From a checkpoint of a small image classifier: held-out accuracy 81%.
Rows from block 4, named by matrix and row number. Rows with one number belong to one channel. Each number is 500 + 25 x the weight over its row's rms, rounded and kept within 0 to 999. All counts start at 0. Numbers have three digits each. After the name is the row's rms in percent of the matrix's.
# convs0: first 3x3 conv (model.blocks.4.convs.0.weight, 192x192x3x3), inputs 48-71, a 3x3 kernel for each
# convs1: second 3x3 conv (model.blocks.4.convs.1.weight, 192x192x3x3, transposed), outputs 48-71, a 3x3 kernel for each
convs0.140 097:498517506499511508522508508491533495500522510505534508499495504508496483519511522539515464525510481478506497475474454497498477486483478545503523512494514499479490456463461452482496494517517470452475510489466533506481448472492448489523418459498497517541500502526496488512461450452468458448487480478528489475509478481487498513567545563519489501456458485519522503493477476471454465489489484493484507517518521527535525485516500489515487507496468508502479513520537471445460497458488522493514507486519514480507547494505501511545499515537504505504510520525493506536496475484497481534490499578492502549481475475485469476509511485502500522501497513526544549
convs1.140 096:521502529519531524481502506475475470498501482506533499493480463487495479465465470447457504456445484455437460505496486491489488488483487464474507460483484488495490486523476515534500534534511467489519478470499511509521490502493494516499465485486483495521496506550515526571523511510527507519546526533479473452485480461523502494501476447509510476518505501495506471505509494499497485485457472451468475457482511502498514477493502456480499500497511479482477499496499536529534512503483513532481514478488559493498548507503444487509479465488510481516552511523517474511536513523531485495549484536518514543537548575467476516490486501511505498490479473491461452
convs0.141 103:549520495555528500523517495522521521518505504521507492503470444537500478509481477568582575550559569514527551492483478489478476490486475530514530520513523526530528474481495479482482482483484468472470472462465474460454495484508475458481469448463503503485486479477482461461506530507529551532534547539430418415456449455483495505542504529535493535555513530503506514488479491494475484471492491472496495494510504564591581542565560535541546526509500497487481511508504500485486493490460572584550513496477502499491500498499508493474527530514511512509526547532518532556497493520568545530522504496520491476503487479490489484485478477482499516488514526480515527
convs1.141 112:536507481550519486518488476517508491539519514518503516498488494479460469469459478496527521509543523479517505476480492474478505477473500507510502515526522530547541529521516527518509484493488496485481486476450502500474494517543498518547541545559497486491515503493534541533536530520523518516491487499510512535505512534542526535522528513501515518464491521486486478518500484532523515500480466531514478534516480469471484448469482444467477505518499494506504479483484535560552473488496432434423479456476515507513547537543477465460509498471517522501490499490488486506473467483451477479474493490482471454489504504498528535501538566461480486481490488478484490
convs0.142 098:501498497523531517485492497529527511486490482452455463502498518501511529508521536492476468492488498502504498516517508508513526505513527482484498495502520504515532476482498499512515505515499506501492488500504466492515506489472496489474506501487487517505501532541503540566503506516510522542483501521528544548517536537519523529495515539498511512498490477495517511496506511511510529494500482489516482467496479529522522542544538557562549447462490473481494503488484451473477511528518493497521509516504523518487525506486509505499515496490505472479508520518494487486525505482497509505505522503510535503460518525483530526535530508502551577492523558512504530
convs1.142 102:483462461495468464507480467512477478502480483535522518494522542478503512482500489493492515502506510508498514469455473476478489485490499515524514489478475492495480508498488475495508457501519502473498449437483459484511473471484487474483477457459504499485527525520537546555481483481486478477504507497481476473485486486476474472481483479496487474481462469509521516518516507503501495505503515485473493482469486530503517508474494506493517537514510489483473455471471537509489482479464519529514486486495509512493513495468502500528486493532491503529518511515526521523552537525545531552514510530465460471439453502512496519521511516491474475470445458476464480
convs0.143 101:500494499515525514522529516479487503455478501455499512535514524500502522483490500488472501499504539482477511462489492458488485477503496447440454475460450488501473485479475496486477496495494522537507537535502541529510551529504530501476515497472515524525520509503526524520485472470497485483514499503529520530523525540506495507504499510479497520485497501463499528485503525488491519483485513470487523504509521521501498525508519481464491464485516486503513475479475502487469497456455497470471527477479530504489524525498482492503496494513504494504511541550507542555544527536484503477501515488501492486487505520490492487506502492505502515498491520503498511
convs1.143 094:475483513481479509486483495506490504501476495498496517412448481421455484421433467504521539477527534458507523504516543535540558565551556491513530479513529489514527477482493473475476492495502502479509519487504508489500496501518478492506461480495466466457489480479489483499478448451499485467504498480479467477503480484506495511515477481502481474480482478500480479527497485515492497516486472506481475500492500554543533531514514494499499514512491495497479475472452497519512474510523464479499479518515470483484475473488508485496471481517449481531492507489506517495491497501505501509512511511490484502514507472484496478456508509461514522479510518486507494
convs0.144 097:528490487511466475465457492490488496479493498516490469479474514497506520488516523520514480532518458485500467504480517502470516513488547472517487517541507510506507489488525485479506495474499505543493526531502528509540504472486492451480490473526460485521517514528506497483500551505535551497501499473507480496447450494486484475563510472537503489501514481523514500506516502454475495534532506526551516534529482527505493533493486539497509461477519479499528502513515511501507514509502533530473510514511504486498508519491468482501474479493484515499511486501533490463509457494522501477565503490559498498474498521516524500512498455492446453483483457490498469
convs1.144 094:511493501531496480530482477519499485493490489502493495515481501488483530474511539504495477515547506518537492494463469514482486525494514519518499514514515491493511503491467498501503461502500469507426494527463472518460551514538543511515550509512487479522488501527495512495502510521479519530486522511520518501523494487531539525517475489522455484483476526498524487517523482534530503496508466498545499487536501488493493501524537507525520497482478504515466529514483497568594489525517483486488497499503516501499522505493500524534507542533504548517483494541481509523491513479528535524491484493508502502498570534494538521494480453515547504504558515509558491
convs0.145 097:498475444505493472505503478503533547509515527520501503458463474492503512469489489485487532482482508521514492516521504514518509502515519500510534454469488458459477507489491528517505512518536502505511553536509557540476549541507496494463477491482468472494500501510507515495504499506464470498506512515464464492521544556511533541472473492495508504558536544486491513471470474475478462474513510516528535538482481481461465511511507500504510471464479506492490527513498517541533492505514487499505481458485481488526523524551518518490504514514505497497488513539503528545484486507498498495495509513516510510489495488533501491513501471475501536528564575504542559
convs1.145 089:479506509506522520531546538487496489480483485498495499527544535493506514484476490508499494461460471499504500515532539461482516492506537504524528497504512500509512498502499491504518495504524480540531465506495519525507521523504507516510485493491518508497500478473486485499484502513494501515518514518460492506466478478501490481512513539507500513497476482475455449491467460473468473490534503509519524479474500511542539472507519496519538518476479506467472512501515524505473534556542488560544556562568540525508534527507481485511458443461497482489488487486483471485543516510508506486470477479484497501491487490500474475464453453466485493471473483515509523
convs0.146 102:541536488531523486498494467480482517468493519467508545507521530515514519506493510464503501511540529480485504476479492460464474476483486443483497433473503490491504528546545523532522498507515474470499495480538492481544506507496527515498506511499484465475485482468492507500469490498440445465461472499521523493487522528496520540516504506513511502500509517486495464523538493512536505490495520476479516490483539476496443502521477492505490460482513440452485457476504480477463509518516505514476488497508492486486482476490533523506544523486525508477517534507544544519511522536533541534519497500514490476509494491531526512528529517497479436526511456509514490
convs1.146 092:508498496511473472535507481507528524521523507527522515505521502501507497522503481496518485497538506501528485553535520559541518544544524507515532508511527502505508488531540473493504453471484473476460473488481484499516504511489495490469502480484528506514530532548522532550488494477517518504519521501516518513514513517526525546513492487513516514500506500473497497492501487495508494542523521485502502476495507466506523471528553451502522544544492540537506519498489497517531479488492508509500475451487482483512490504529490473442483466439463472451517504502507519521481507535492508513508553528507537524489517484484482479462447474496492509517540541559581575
convs0.147 098:509511505506523501510522504538497516529521524520539505508513495547538503536524499493491480481482475475476461476488485489495504488484482502513512485493493482496503501492503506496507518511519540508486521505488510507480479482494494487488523508492497479490516498500520515516543547530513521513467478483497506516497516525489491487463465454467472474510527546479483489486507500507528510475470477486481482467501503535534534543542544536542546511517521490486495491481480478488502485494489512507483487474466488481490469468513533550532553538507538529505510548543533553536495538524529513490527507504553541528532479456546524487522531495476481479482469470487474473
convs1.147 095:491507510504507493506489479467461464500488488542525516508492478505496468499497470561551543518506500514514508541550540542546535534529520508502537510506528514502513506503514541534526529527513480471487474492520510529535506508516514526529491499498485482503494490492509509499494496486469470480456462465513501490508492482524491476483504534494521531488519535512517508527541530529531513520534512493494495508492506451456466463470481461483499480484472504522513492496496465477482518514510514523522504511516493497512482480489500470450491503476466484468481495510446446468464463475505511468513506481510506483496511516513517514519504505478479511482476505518504519
convs0.148 096:506497510504502503513518488504494491492457481484453472546532450535531453503489451494481477511503463520504475499479479490472479484454471497484449473488465462478463474464487470482497471504500474512507479516544484543514461474471491520505467503485520510538505464482542482505503514496484499492474473460471479508477453474472467492502486514475452471490498489473483476489497492491499500495494489494491488502470455496486491520524509497509498497498499487496500482485503552549486521494467556535496495516539481498498494501488484487491524511488489497505517539540511513502495479519501523464489522508492502500481476466513473457500498486547524494513516494477487479
convs1.148 096:447453463453470492490465479470467465493507495507521486492506510497518517528538534483490518475487518484500532524547559516528536505513520437469485465507518478483484524527486515505500505484493513554529490532489538541507516518525509505505497495477496484488507504512502502495503506518481473482468456470519529519494491493470483499505483484534531498513526506524493473510478450510457446509477472521497514526528539499524523508512516489491489513507493525519503490481490435437440466492497495534536509518525507511538484484511478463499493472483508487483495482494504497499496502480480500494517545501501517507501514526529534514516525508472473451515495475535538521
convs0.149 096:472458461472473464509509498490505482495508487486504497489486505497488493510508500490487471481492482476485485469486499469494500472485486533536550535536538518516501523533525535534513533514500493508511511524525502503504496492513488500521491496515472461444460458444457453451488496485493490480500491476519502490515506513510507522473488511434451480449468485564542526547520509524509504491490500504514515498502493440441452431437449436429443516507484491483481491483495509499495500476486529509520585548514558494482508477469464458456503504491518527521458452485472490512485493501492509510499494497509493487522508472514517496492511496490520515497550552479534557
convs1.149 116:477488485486495504497521520489505537497522548505528549556525541532521529528521525500507513474484500495496508518484489493465483507481493489494484489489480483480476521513512512518513506507497483483479500509496503514502483500531493511529497512515485484498499510525535554552513525534531528536545538544517515493517510482505492474440436467474474485497482472531522533521527532483493491505480471496475470481476479483474490478467483503490497513508501506490499470459468477474463474470467488491489516518518511493497496480485479478478497493503506509506508503495516500503522519533497502516501498525480487528499503497509516516508506496485490477494486454467467455
convs0.150 103:475514553466511546452495490484487487500493501489510520493526499488532504484500523528456482475429542470444469490488497502503521514511516510496487497487492498505523514507521502499511497509514528507502491480516465484508540544516513520534517502521488495488504519506509522512484509516481488490500501495505507509499495506490494494504482485498490487523523493469480458458475466483487480495499479466482510471499502487521529470511540476477515551546510544554506517537521486496531516493501519503471532475512569465493566510502495471516497505491491493461505535527526553582562524522513496559494484564486515520529509444561543451509535498443449445458488500484478514
convs1.150 100:440458452468503519494489537498492510496483494520509495507505505502505509494499506546531484581545511553522522506513521490517526482507514485519500488507508506502529554554538525524511545500471534517489517507494504493482519536541528521512498493484498502539517500537509508547522516516537522508527526510492507495508503489521513491535550532529549489520524465511475507515487500513491504530495475577501475564511467501474487535488500510494535506515506495486509499495509496478475454457475487470480533496497503478491484478476492504515494534516489526499565538513546535509494519512517524509525486509481487496493495465494497483493515512573529513530506506500503529
convs0.151 096:482491480496480466502482504509501489496505503505490496450498476519562525494522484521568555522536494510498496460486498468495498454475478517552518546593535532565513520512496518503492533513502435472465447471471454470473492490482501491463498502484499481503488456478494459470537556511545565521541553507483461475496475467493485479467493518510523538563535525453459503444456507473488514515501486504499492480488486505505521525529527541543527515527503518541520489501487509496505484486512500473483525524543521515538493518542497502488500505506497518506509504516514525519531516502534511503501496481475471475503467447500471461498488475545521508522504518512520560
convs1.151 096:504486491463465469464455469477500479474489474459468453503524490500516496494504511484492509501496513495471503460461484438435462434435463511491475523503481505515496518525520500530548500550567469486533484477502500479490522511490535530511517502484494495505503495501517499523496490502521523538528532528542563560517549546510538529451458489477483507488496489494507498510509492491496489479466489461465477482479494489462469488471477504511524537534555519521531533522524521487485535533516534560518529512515525510504504506485528503513537506504520500513527494507524480499531512514499486506485475491496531548489501524485475508499465469489482496481469478486471464
convs0.152 098:505511523507491498509568531482515514487503497469469498476491511505506501491507528505496480463521494461546554514505498506495506489467488510497508491487498517511541503492482506485489502476477501524470493504473473509495490484462486484478459460455527528484519497517526481480504453494494491490497500470510510521566518526545486466488456486448472534482533550503515529508493510503497501507497475499507493469496482510495495497480491492489501467491518518536511499499480473495465508502492487477481502475479493506514510523484492524514494500490479490486457463471518528452476510471486525529504537546516525524484531537524538505505498476493527519490505505524520501
convs1.152 077:515532529516521553479484502503490534502458541519493535498520484505508508505521524530557522538522504529507474506518503489481476500490485512512512521519505531521524441461468469484504502474505510485478512487489524491490522518539513514553505525544488501499465503508465470508486505478474481485496493501482476453511485487503499491507514529463479498468452466496485494519512515530536532518515520541507492527516523485489485480476476494485481499496515488464484473461478500506514494494487491493489488463415459447421471482446527523539500514564514551592513532526511542550508555570509503504491471474463438478523528530457472497499498545505503502475491510481481476
convs0.153 100:507468468476475465481496505513500482496476488499452474527539463519558486530539480469476487492472476522487488471458476492474460509501468495467478519495483510503482521513502512499481482485485501519525489514499501508506520539541514530525516534524492485465489502484508495479480489475480494487493493482517517489474502492475480497487466470546526490522538527521514533518501500499481482498488484483466475496493498527493480527495478548528517463469496417490538463492544465466481497496483474485473539501479502498478471469477481473479491480496507474478497493508497454479492469474570510521560510488583556498472494502502509527511490499442478468471527522458502503
convs1.153 105:531492512515485506490493523525514499521520473514496474495455474496490487498514480495502464513531503513539495513508493508500490488474491523507481531508514531508512506536531496506513511515494468512515486496500504536512510526528525530530526516517508523537485484493501483467511536500491505488524516477485476472518491483541543519491509507471491504448489492482499514487477481485483483525506489529529485514498451499500501479482490494487486513485514527488506525496532516521486496490468506485457472517539485526518523543508499482464505470488502487544532510515519504514523489482489517503486515527525509514475549550505524492497517490529501492526493491551534496
convs0.154 097:489481489470460452513482508505489469497497473487483473459490494494509513523526538464482480448501498446484485493480489479456478492474488513502466506493480459452461512514547490486517515505508491493491469483472515531517486487522493474505515504516543546548513524550502491534482487454497490446460462452517521524504503512501499492492502485495514506494505512498511551503490507499478481508467469520475477521496499520506549473465503458470493478459470506486480528511511552531533519484492514514496489472485488498504481499488480474473476462460511478458490510541482527563478547541485465509489471518511480533532521506511508480524519499473462474503480485507480478
convs1.154 102:471503538492511486524507486494507509493521535490505508510513512519521517520513504492485471522496480540507499488475482505498471509496462491502507515531553505536546511546575511542533545533505483487500446458481475476477518540561489512523522521513468489506452473489503520513479477483483496500490513511468462465479479481507526533567496440529492494493487523445485497487503494544515505488483496477497494446492505515504519505504521490515536485512517489506500495514498513530547526543547468474477507515492513495480519505486515504497506532523501530506513503481512506451500480441519501504521496495492488503504522523520507491490476465489510504492514489479500484
convs0.155 099:463512489465503506478508527490498550500508570517527554488483488496476502488472512544508520538517527518537525493500517505505516513514507480439446503467460502484468482487463492509487488498475519471495507484523502518536523518497523510479516495476500485489508485499488468491523473449563503450513496460459444460479457457526508488464472518468484518462475531468433426486465444502504478500496512510526530529567543489504532507511533510515516520505508525518503509495474524529516509520504511499506463481452457507457479515480520508495524507473518499498500488488504499503490477469443463477460527527477513512525500500510474484476461473499535528539552537516537491
convs1.155 103:492513483514486449521503430505488535523508533527497517453463488475463492459452478481459433491469463484479482488478468474477480465479487467483505468477501497490498510514507512507508481497467489508489511536507510536524497500500531522516537534517556545536542529509533538526486514530493499479501503489490495472498505488511525523463491497476502536485492502543513520553542544543546544476485505468482483512511502436443452447450459492480472551550495518516482486501500511510478504505474552525492464471497479486491495492466504537518488529532487523504509459478507489499497515528471468486513480482549494501532551507527543494527539526463481451482490463462501473
convs0.156 100:491494500513527548504507526539564483512540498481515507499518489550553496541520480511523489508510485522507495441438448461465463488488483486478459509502475503504493507504502498488494510485477510521539521551560504524518485453457473441439478454453526517505498510494497498496542552550527564569521562557507501475508526508483492459501485513489476489514483470456469461448474471456490480502484492506520515506488468426445444473496494495530523477467469524521510473476477488482506491476488516491484495491500487460477482458470503512484518528499504501511511525518485516506471490477512510496526544506489503477502483448519529507496515534529500490543494473540502488
convs1.156 120:492506525448467473450458477490522513477537502494547518502464486493464501496486511496501515482477500468457474458467481454459473478486501471451463499495487503502492451464480461472468517531517516534530510529517497520489532536529529521514519506486487494489497523525492509514485462469479449457486469483517522505535537515500505488539530538532526547523518545497502517494500511492509512460478505458476520434449493525504485494496475507509495494508525529537539545523519520506522493466483511496508527544532505522531470472508448443447477466472499491471486507509497504522510502512480481519467469505456470506494465460515506500518541552450436441486478474489494498
convs0.157 104:529512491524525497505505504489454465477464482488503511472463456479475457480459450501486465493484487510500490509519537514520532500499512506530531482506517467455463496478473497482475498511504510508496496510512502489484499487491498503506484493501489482502503489515487484491504520520500509532472449472488492486490503504469477476512485501511493494519514503490509501498538540492522518578570505547542487525512476517521505524535519494509500490483471497475469506488481518513522528521517492494495535520490539517487497480465482511531481499523499500507506528500502515503500514523493458436522502479512490492497483481489489469495509487482481489459480499483489498
convs1.157 114:508501501507486486516473495531526504488464465469452464512524525487485484502516495498498497503511491539539483526533532488493503483482507502495505522516500537529484514507510504514489498509473560536525556521500514487461563552532529526528534532533532553577521536571505480505503496500500489517492488507506512518520513508501506508452456442500520510587588566498501525497495502523529517519513534480469493477479491490509516508526531486496507484477487492502507510521509493489482513513478530510479499451468491449452464464477497482483464469474454454451483488492489476475493467477500490491535537519512533534468474482486517539490511522489483468518524504549546539
convs0.158 096:465458436478488464473484472519540546510513498511504486507516473496510473505503462503517508502525510488522503472472461494509503497511497452461475463479497456470492491497504492495495516517514517506481521509484499507495475494497504521514502523506526511509514510518521507507480469473483474490482478501468471469471466466472459451474483449480476438478481435543551548530549552526552557502507499495508488491497486426461444448483470479499493493498508516531546503515532526512518482466476492486491512511508493495506503514526515517506532529511518514497524515496512506502491502498552566561549555568525505526485474461474476475480466464503512526515516527518509516
convs1.158 103:494498490485493507507500503491492476462476476458479491533561544511535524495503501501494507491496516500507527515515511512509514501505511518548570537555575539555564537526510504497498483490487494486497471473482490508521524533535507512516515517520466449437457445430470454444480502496493516513505528529489474460483478460468467467515510510508507524506486492480485511463462494485477497500498521495481499482476490508501529487496523470482508474480482501502485516501476473476491471469474485487497494473483506471479485463479503477441484468454464458478502493506499488493497479475490483492499475478489468482493504534490503535502516527481483488494495495547538531
convs0.159 097:521496448478502476471489503480508479513523488510510478493480468459462460475494491457446472480498465489499487514508512495486500498475496496501490497506500524476473515500498473472477476473473506501492508514507497502485531513503484480486482458453466509502484465478502492465495493481486537534462490555492486531531509514519524502581545484538606591495491556550530538500522540501500502502508533499503546475481514504469467512467457531495475477486500512492489503505500528500496497493499482488476475512514455462503477471510495496492476502518486495504484500502503524494475493478506530526488489487495481477520512502558532461543554513480472488509489477515506497
convs1.159 105:461480461468479485486462458522500486514521544526500551530552544555559545547556542463458468492481463512488476480481492496492485505508500488495498491511477452487468470474468496468456508475461520500497518477508485485499515510491505506502500494505489451448489501485469480493489472470489498467477486474488487509501502500495490511491507492494496517461464514511519511489510516482506514513499515530542505515537493517522521510513495517503519477468464490485488517497496531510508530522497491496479518498477484448451495461439509523490514508488497478489496503521530497514497490488537526514518511480498512499545569543464515564463501530516475482520503479487515509
convs0.160 098:504505516475495547475478514479477553501475538500480538478497554465516559465480527471532502493534503486536506517515497503498505496486499483484493495485499511481503473467483469473494493476495473507524461484521471497531495473484501464463533483477523478538495453508494429531482495493481505490486523494480491477495469486485455494492510497512492485535528501519490498509476483503472471508480490503488494494522508493464488508477507511477517512512500509517516481480477528467453507446468583472468484536479510537490506486455534521493551562523519530532481491496516494471502484459470477509482474494474444464497493500465531502483528544519503500527525522514542516
convs1.160 096:505473508501452506513435464473488514464463485437462483511489484495478494514522499481449493493459492507462497504464505510457508547499520478491492496495497486486490464455484448451476451479468485501494470485523455466504501491496498488487516504495462442471441429467473456478503519527514511520534513517491486513481476531490483520553546555542509526513483522500494529504491528509494521506495506495509534506503515504501516489485507485457479480481486502493505528528505472476469469464450459468518497502507488498488503503475522520524557532541560512531498491490501491493506518502506506498489486491491480506512510456508504475525527517519533532517525505522468456
convs0.161 100:524485485509505499532543497522506528537526551527543560486483486505487476478470482476464501544560581522501513505521524492503507486485488487496480540577539539550534510517516480486487469483496524508506488492501479487531514519527481480488484480489506507525474492510507506486481469472502494496489466490520510500513510475489491462466469514522551514531537525487495502520525520508497495480502494497514517450476491493470501465447508510496543544533517516479473496482497512533489517531496518512504497498490501514520510514506496487486489481486513488494472496471498504475540536493502490466506513489511485482477478469494464468523509521425432459484502476510505453
convs1.161 092:471496502507478472500487484514493506537507510530521538537519489504498469507498482506498478481499465490519511480461479465463498491488503485508514521505466500483474490499489446453466466476486486485469519532523518530522466467476504514514515514493545555524522522524495517496505494474466482482477506490483466500504484487480459474474464454474487479536531504544534538575568559570571570486498481451459471515498508533519525508497514513495501489497513506504498515495514475483507492510533518536567498511541522529505513487478508487497492481485508529491496493450501485459500496487491487476540529489554547507538521484501475491496515534528533528526543498549527523
convs0.162 095:498481502499488493501492479453468500440459489451464488521510495514503479515524508511513509503524510498503501470494501478509503491514502454465466459476477475487483481479500500498506513500503466503510457488491471484481544533546516513532507506530472465478475476485502497505540549533541552541539546540503508529499502519483495509515511512507502503509507519486506516492513520493512515465453467467464468465472488523516500518526515493503489497494494487486489507502515503497501493492515494479502500491491494473465475453463507498480504506485493507487470472460477474472490491479503528532526527511526508496495488491503487474504513498481499500490501509503503505
convs1.162 117:489485482483492509459479488469493510488501515480486493480506516485509509475494484522518519482483502486498509513504514509502517505504515468489485482498491512513499521555539512534516483509510520548534506516486493497468561568574543544555525527531505500497494492502509498515474483456486492469475480459526516520495489502491477493456478490479508520508529529512503514516505517533526538526523533503503549499503549454463470473478471500508493510516504535531511523523504487499514486495513510517529481489494479492509482498525512481453509491477517502504493474498476450471492462468504500494510519502506503486522541524491493498472469479516503521493481512500497530
convs0.163 103:517546538490525511499519499501492474474480501491481479536499474497464509463509557510505504494521504491511496486497487499483500512526526512525484519506489499487495538544512477493509512525501487473472515507504482484482499491518505455470489471503507518493497541527447505522494485473494508509476487494533522505531541512461465500504506512524545505498496497464494507468504497503518518471493528506504493497486484464472472517494486528499465530484445508495493503474479455468511477488491559542486504504511503504484496512481466471484493508495499508505534494453499534479486513495493490498483470462468467442533514482453458524425537548465487513504512514460489532
convs1.163 084:486514522507526462563488453476483474504500528503495510489487507499503505500489483471480477486517514491503532466459462481477487504495497503490530498520541505520528486498526498521522489483467497497498488520505500503502518540517538528491546541536536561550526538526527529506494510510519515514511514492508491499489498523503495498452468424453472443481522485492516500496500512486510510482533511517548517509544490517502550495505544511521520503514519501515503523546563493501506507515559473506543510490533478476511483457497486526534480500551500501482452471478533544561504508523495508559503482492502512514501504502521486475492496510513555555504527521502517509
convs0.164 102:525503490501472480463436486490498508490496490507484500442487472476529481525553477535476479507489473481503482524524508501489481481474470493490519501515529482502519515532515498506483518515497476488504492494505473504493506522506496492471508490471483485451472487469500510493496492467505523498471492477515462477488462488461472503534515521512490514468499535540537524534526506508498463485472507474488513465497494467451460487473474498489480506538529512541519546522483493524512550568527532498469505494455510505470528527510494497478516537512521519497473460483509483463513504438477500524523485504518484503423510584453544561526570539494458441479463490480480527
convs1.164 085:461437452474485505512585527508539534498549519533524517526494530518488521497512537507496532498506506512494509501500481505503498503509494504469469488468450499510517489519491510511486482479476535514527548507521568530515482470468481479490514497475501504518490463493496494507510505513493494521496511520487507480497489484509500523508484506495456472498481496530495499507500499516507508504480502470472526488487548515511492507497495491481495498481503499497515502498506519521501475489480497500488475474483483485488510498502502484491495474499481481503520490520514504516504508484457466455469470503507490508489503493465471487463487504518507506520508513529509489
convs0.165 097:497479452495483481512507499488479488517503496508510490485484449493490473476488464505474444522495457511501467491491466514504476510504495530530501512509498531519519497499489507514510492509507528524500523517500522524519498489475490488482476463468476474456459450429453450452499507515499497505478484495476516514488502510506520515486498521502504505496494515511498533528503506544535519501530523504530524484496511455474491441466481443455461504532546504529538510529530503486515460460517470465513504504482516502469532516494485496470495513501460481497517525525518533529518533520509520495507512510515515528523512508500494491486468468444427448494472474482471471
convs1.165 103:514483466492494491495512530544533533544534520507488482530506500527502490500478459506504485505495461523503468530531524504495500497486486490494485519519525549542546508518518471467451477471447557541523522501508521497520562555534549551532530546532502482463536520504549542527520525518481483488487486489488485476504510501493490498568565552553547548554535535466456464490488470504505483496513518485507527482494513524524526528527521521523501494485478506499492487491481489508534482478483491493482498513511502509497502488484515467470506474469496481493494501498499503512498492491507539538456504514477513509526495497501474490526503513498518548511516532512498518
convs0.166 097:513497495528501493499502504524523509488490474481494471533506485575530490496452453505499504465486510484489516497497494475467475466448464494493477520513488499474465488503515478480510481492513495532545486529550460496510478494517504496505501469492472465450470472467518517477495548511545580552495500512475487481474465474494482488534510527485503505513513510464488504473482496501512514479476519482497516489512500448450497459454505436446508485502485540550522497513520491484513461472518499490471473481512477485525485482509502502470554543511518510466547532482517493506526493517514511508459479473460479492497525466514550489462497456459457456477490496476484488
convs1.166 084:460489506492490522495464498490469459499501508483498492536539523553552549566567583494474495496485482479462458477477472490496492493495496478469464478479469470477480497535514484505499480471489478505464478543500496524488503511501520519517526531523494470474503486469503490482544546544539532525512492491486485479499502495506511512483476471495475465482494504475465452491487469482492491505552529554588544559576511532515522521514527503504514504533496523540503533538517496480483499482494497490494487494512498510506512525513537539532531520491536530484514494485503508485487488486506539526490536526503538507490505484500516496492486503511514500523494499543525535
convs0.167 096:517507516535526515540543521509548552502509519515501500513508512507489482497502507519548568509523530497519514493490486495490486516514508549540529541529521531534542490492478507522506526519504497485512511488488497479465505507504529527504554553531519522484526504482503493481540530522533523521538537512484512511505527501506525494502500503512518511499504516505534531548559544498511521497476487539518521500506520450463480441469504464484517532518505535543513528530491492479461491465457520501503508487469513515513519518547536525517538528533532531547506516503520523508471505492455495507459491486484494483486471495500491515491479499531555561562537536552538516
convs1.167 096:479477467509486470520498484479485472468489477448459450480477501482491507491498503479472457468476476453467484509510532509509524531537539501498501497493513510498509484469494479473492497501492547535514542529499529528518477476466481488490486488505536518493521492460509494493503489500493482488495478497508484470520480475495473475506515487490545534477523501499505509506497484493481477459479489507519483511503485531532538503498517498491521536518495501492505493497500449471493458465481477491479526507503511489468490475459480492534487493496529525495518503474475473455496495490540526523514502490493485489540544525517530522490513518483488479485507476481500493
convs0.168 099:545537533529508506492480484474467491473475488461474501555534497535508469518482481503532515558546515540509462540530525547552543530535524490492505493481492486468504491487488490487497490508516509537514506527501486521517499501498489517534481508520486477482476491500497523529487461488461451481451431481502523491490527515474512524508483499508481528477477508476474464488471479499481485494496502474504504465514532513503479490482478511501495484498514504528519494527505502538549465515506488531519494508509527508495537496489538499477521506492504498499485518495482514519460472497472453470487481495470503521477460464488469477478461491525556504525586524518571529
convs1.168 094:461457457474472459467444446524496497506478480493465477481478479496473467497483479497500485521540511530550516470451486479466493491475475490485499482475475492476484483483490539534512534501478458484515478479493486464500488472490455440464468472477498524502461498521473489521463488509478485499503487493520494530486456499459435473538520513514480480472442472522512524538516508541521525499515536501504536491488563530523515500495500486496515485464475461436475511501521501530510529527492488495453503481492486494484509505513498485479471456471472472488527537534523509494506497513501488503468467500518497519497521509498500486507505478490474482480474490532516518
convs0.169 100:480502515497513504513497490512484490501472465495484463459505512458491502458479509483458504532504521536501472518505458536520473516506488533512504545540519492499489492485489475483494474479498534496483532514493519524491530504501559513495534499507528533525500520518487478483513505488494492509488495512468464469455462488489498509499497504502498491497466461500505479505494462489484449520493468500508487494505474522529534527559567533576579518516524477479530452476533500482467503479474505473462540525475520516477487495488476498503491502508487489504469471473513503508523501496545518451552533495507483489500508525497490514463472520570555556557533527558544523
convs1.169 096:482487503500490485493482485511469498516494513517499532458467505462438464463458491502496494483481486469480482491472475504480472512484478505504489477446446506475460508508521513524533493491483437475497455499498475496512505477442504483445535515483487508537469497505489512503463458449473460438485476454502464458484487493481512523499506499519518519493485486497499485486505512489502520517555522492530500475492488483485498453461469430464470586572581552544583543539581518520534488475483494472485443446473457474500487532540472512536454463495487480490512515518487496500470476489481507495479518496487496472527541561470468496488493510474477507491484489533501510
convs0.170 096:533551522498521508475488491481503526481481518500498522494501476468490465503505476507514485489502511511512542498503495527509500546517499508529498491499476500497484497484503472466485497493496529540552518534544515534523510505478480479469471478474526513490507507492469516520503510516504513509496492476540503498517511506528507487523509484499469482493469481551550541512538553459488485522516520520511487478525473489503480495517491495522497520487490524471488538545523486489490477477486511510528483479488488493519535525506528516508501497512494475496436446450451463453470449434476478486493486479546525476499489460505518497486484478507489457467483459499488456
convs1.170 081:468487513493506500525505466526516507518512505490483498478461434508483458509508486480478476479466490493494496483451440466455438457453447494475490491474492494469487461439450491493493507504494471505516501507512508507529489511512477500503509510526464484476478470463494503494535526499523536504510526509506517505495520501488505509497503472488460458466451472467472489465467458467463469498482475477458477477446434555545547532507505542513528528536529507524526499503513518502490509507521494492510525485499541500520515492507500559541460507530512499520515510507505499523457481526497542522501515508495508491491486505504491490518489506512474490515483482521522519
convs0.171 099:530506477521512483512537517524520523526513520510493495501497485487498486510512499506533510492530545449477463473477465455470462450452459538540540539534542515508522474491501499515517516514503494492457525535533492497487469459486468458486490469472488484499484499518505521525501502507463476516461469490479476487493505497467482481504504503505515527495487504513492495510509511511506511482484485503523495513556520521532507507545529520552545471510513449480467463463461468472473479474459497494462489482492468483520448475529465485498491517520473486494501477497508494535500487499492525534519540520498498485538519488511512494484498497531508492539532556479489509
convs1.171 099:544521523507523537539530527522514510512520499507512487514512513519500494508508505512519518505506508495501513497490494505487484505497496485484483468466457486483462484478488484461481477468496490510542456475503482496515460461447500495484504505495478499488520548565529539562522500492553542538569547525450480483449463440483498468497506480521508491519511499501490488541524503533533517502483468495483476491518496490487493521501497509493505479482494480505518467493502523501483462475479505520527567571529521533505501521511460471501480497523508535560470462487489464481519515511508513528520515537528530534493472491491491499491501499516489501546522520502514524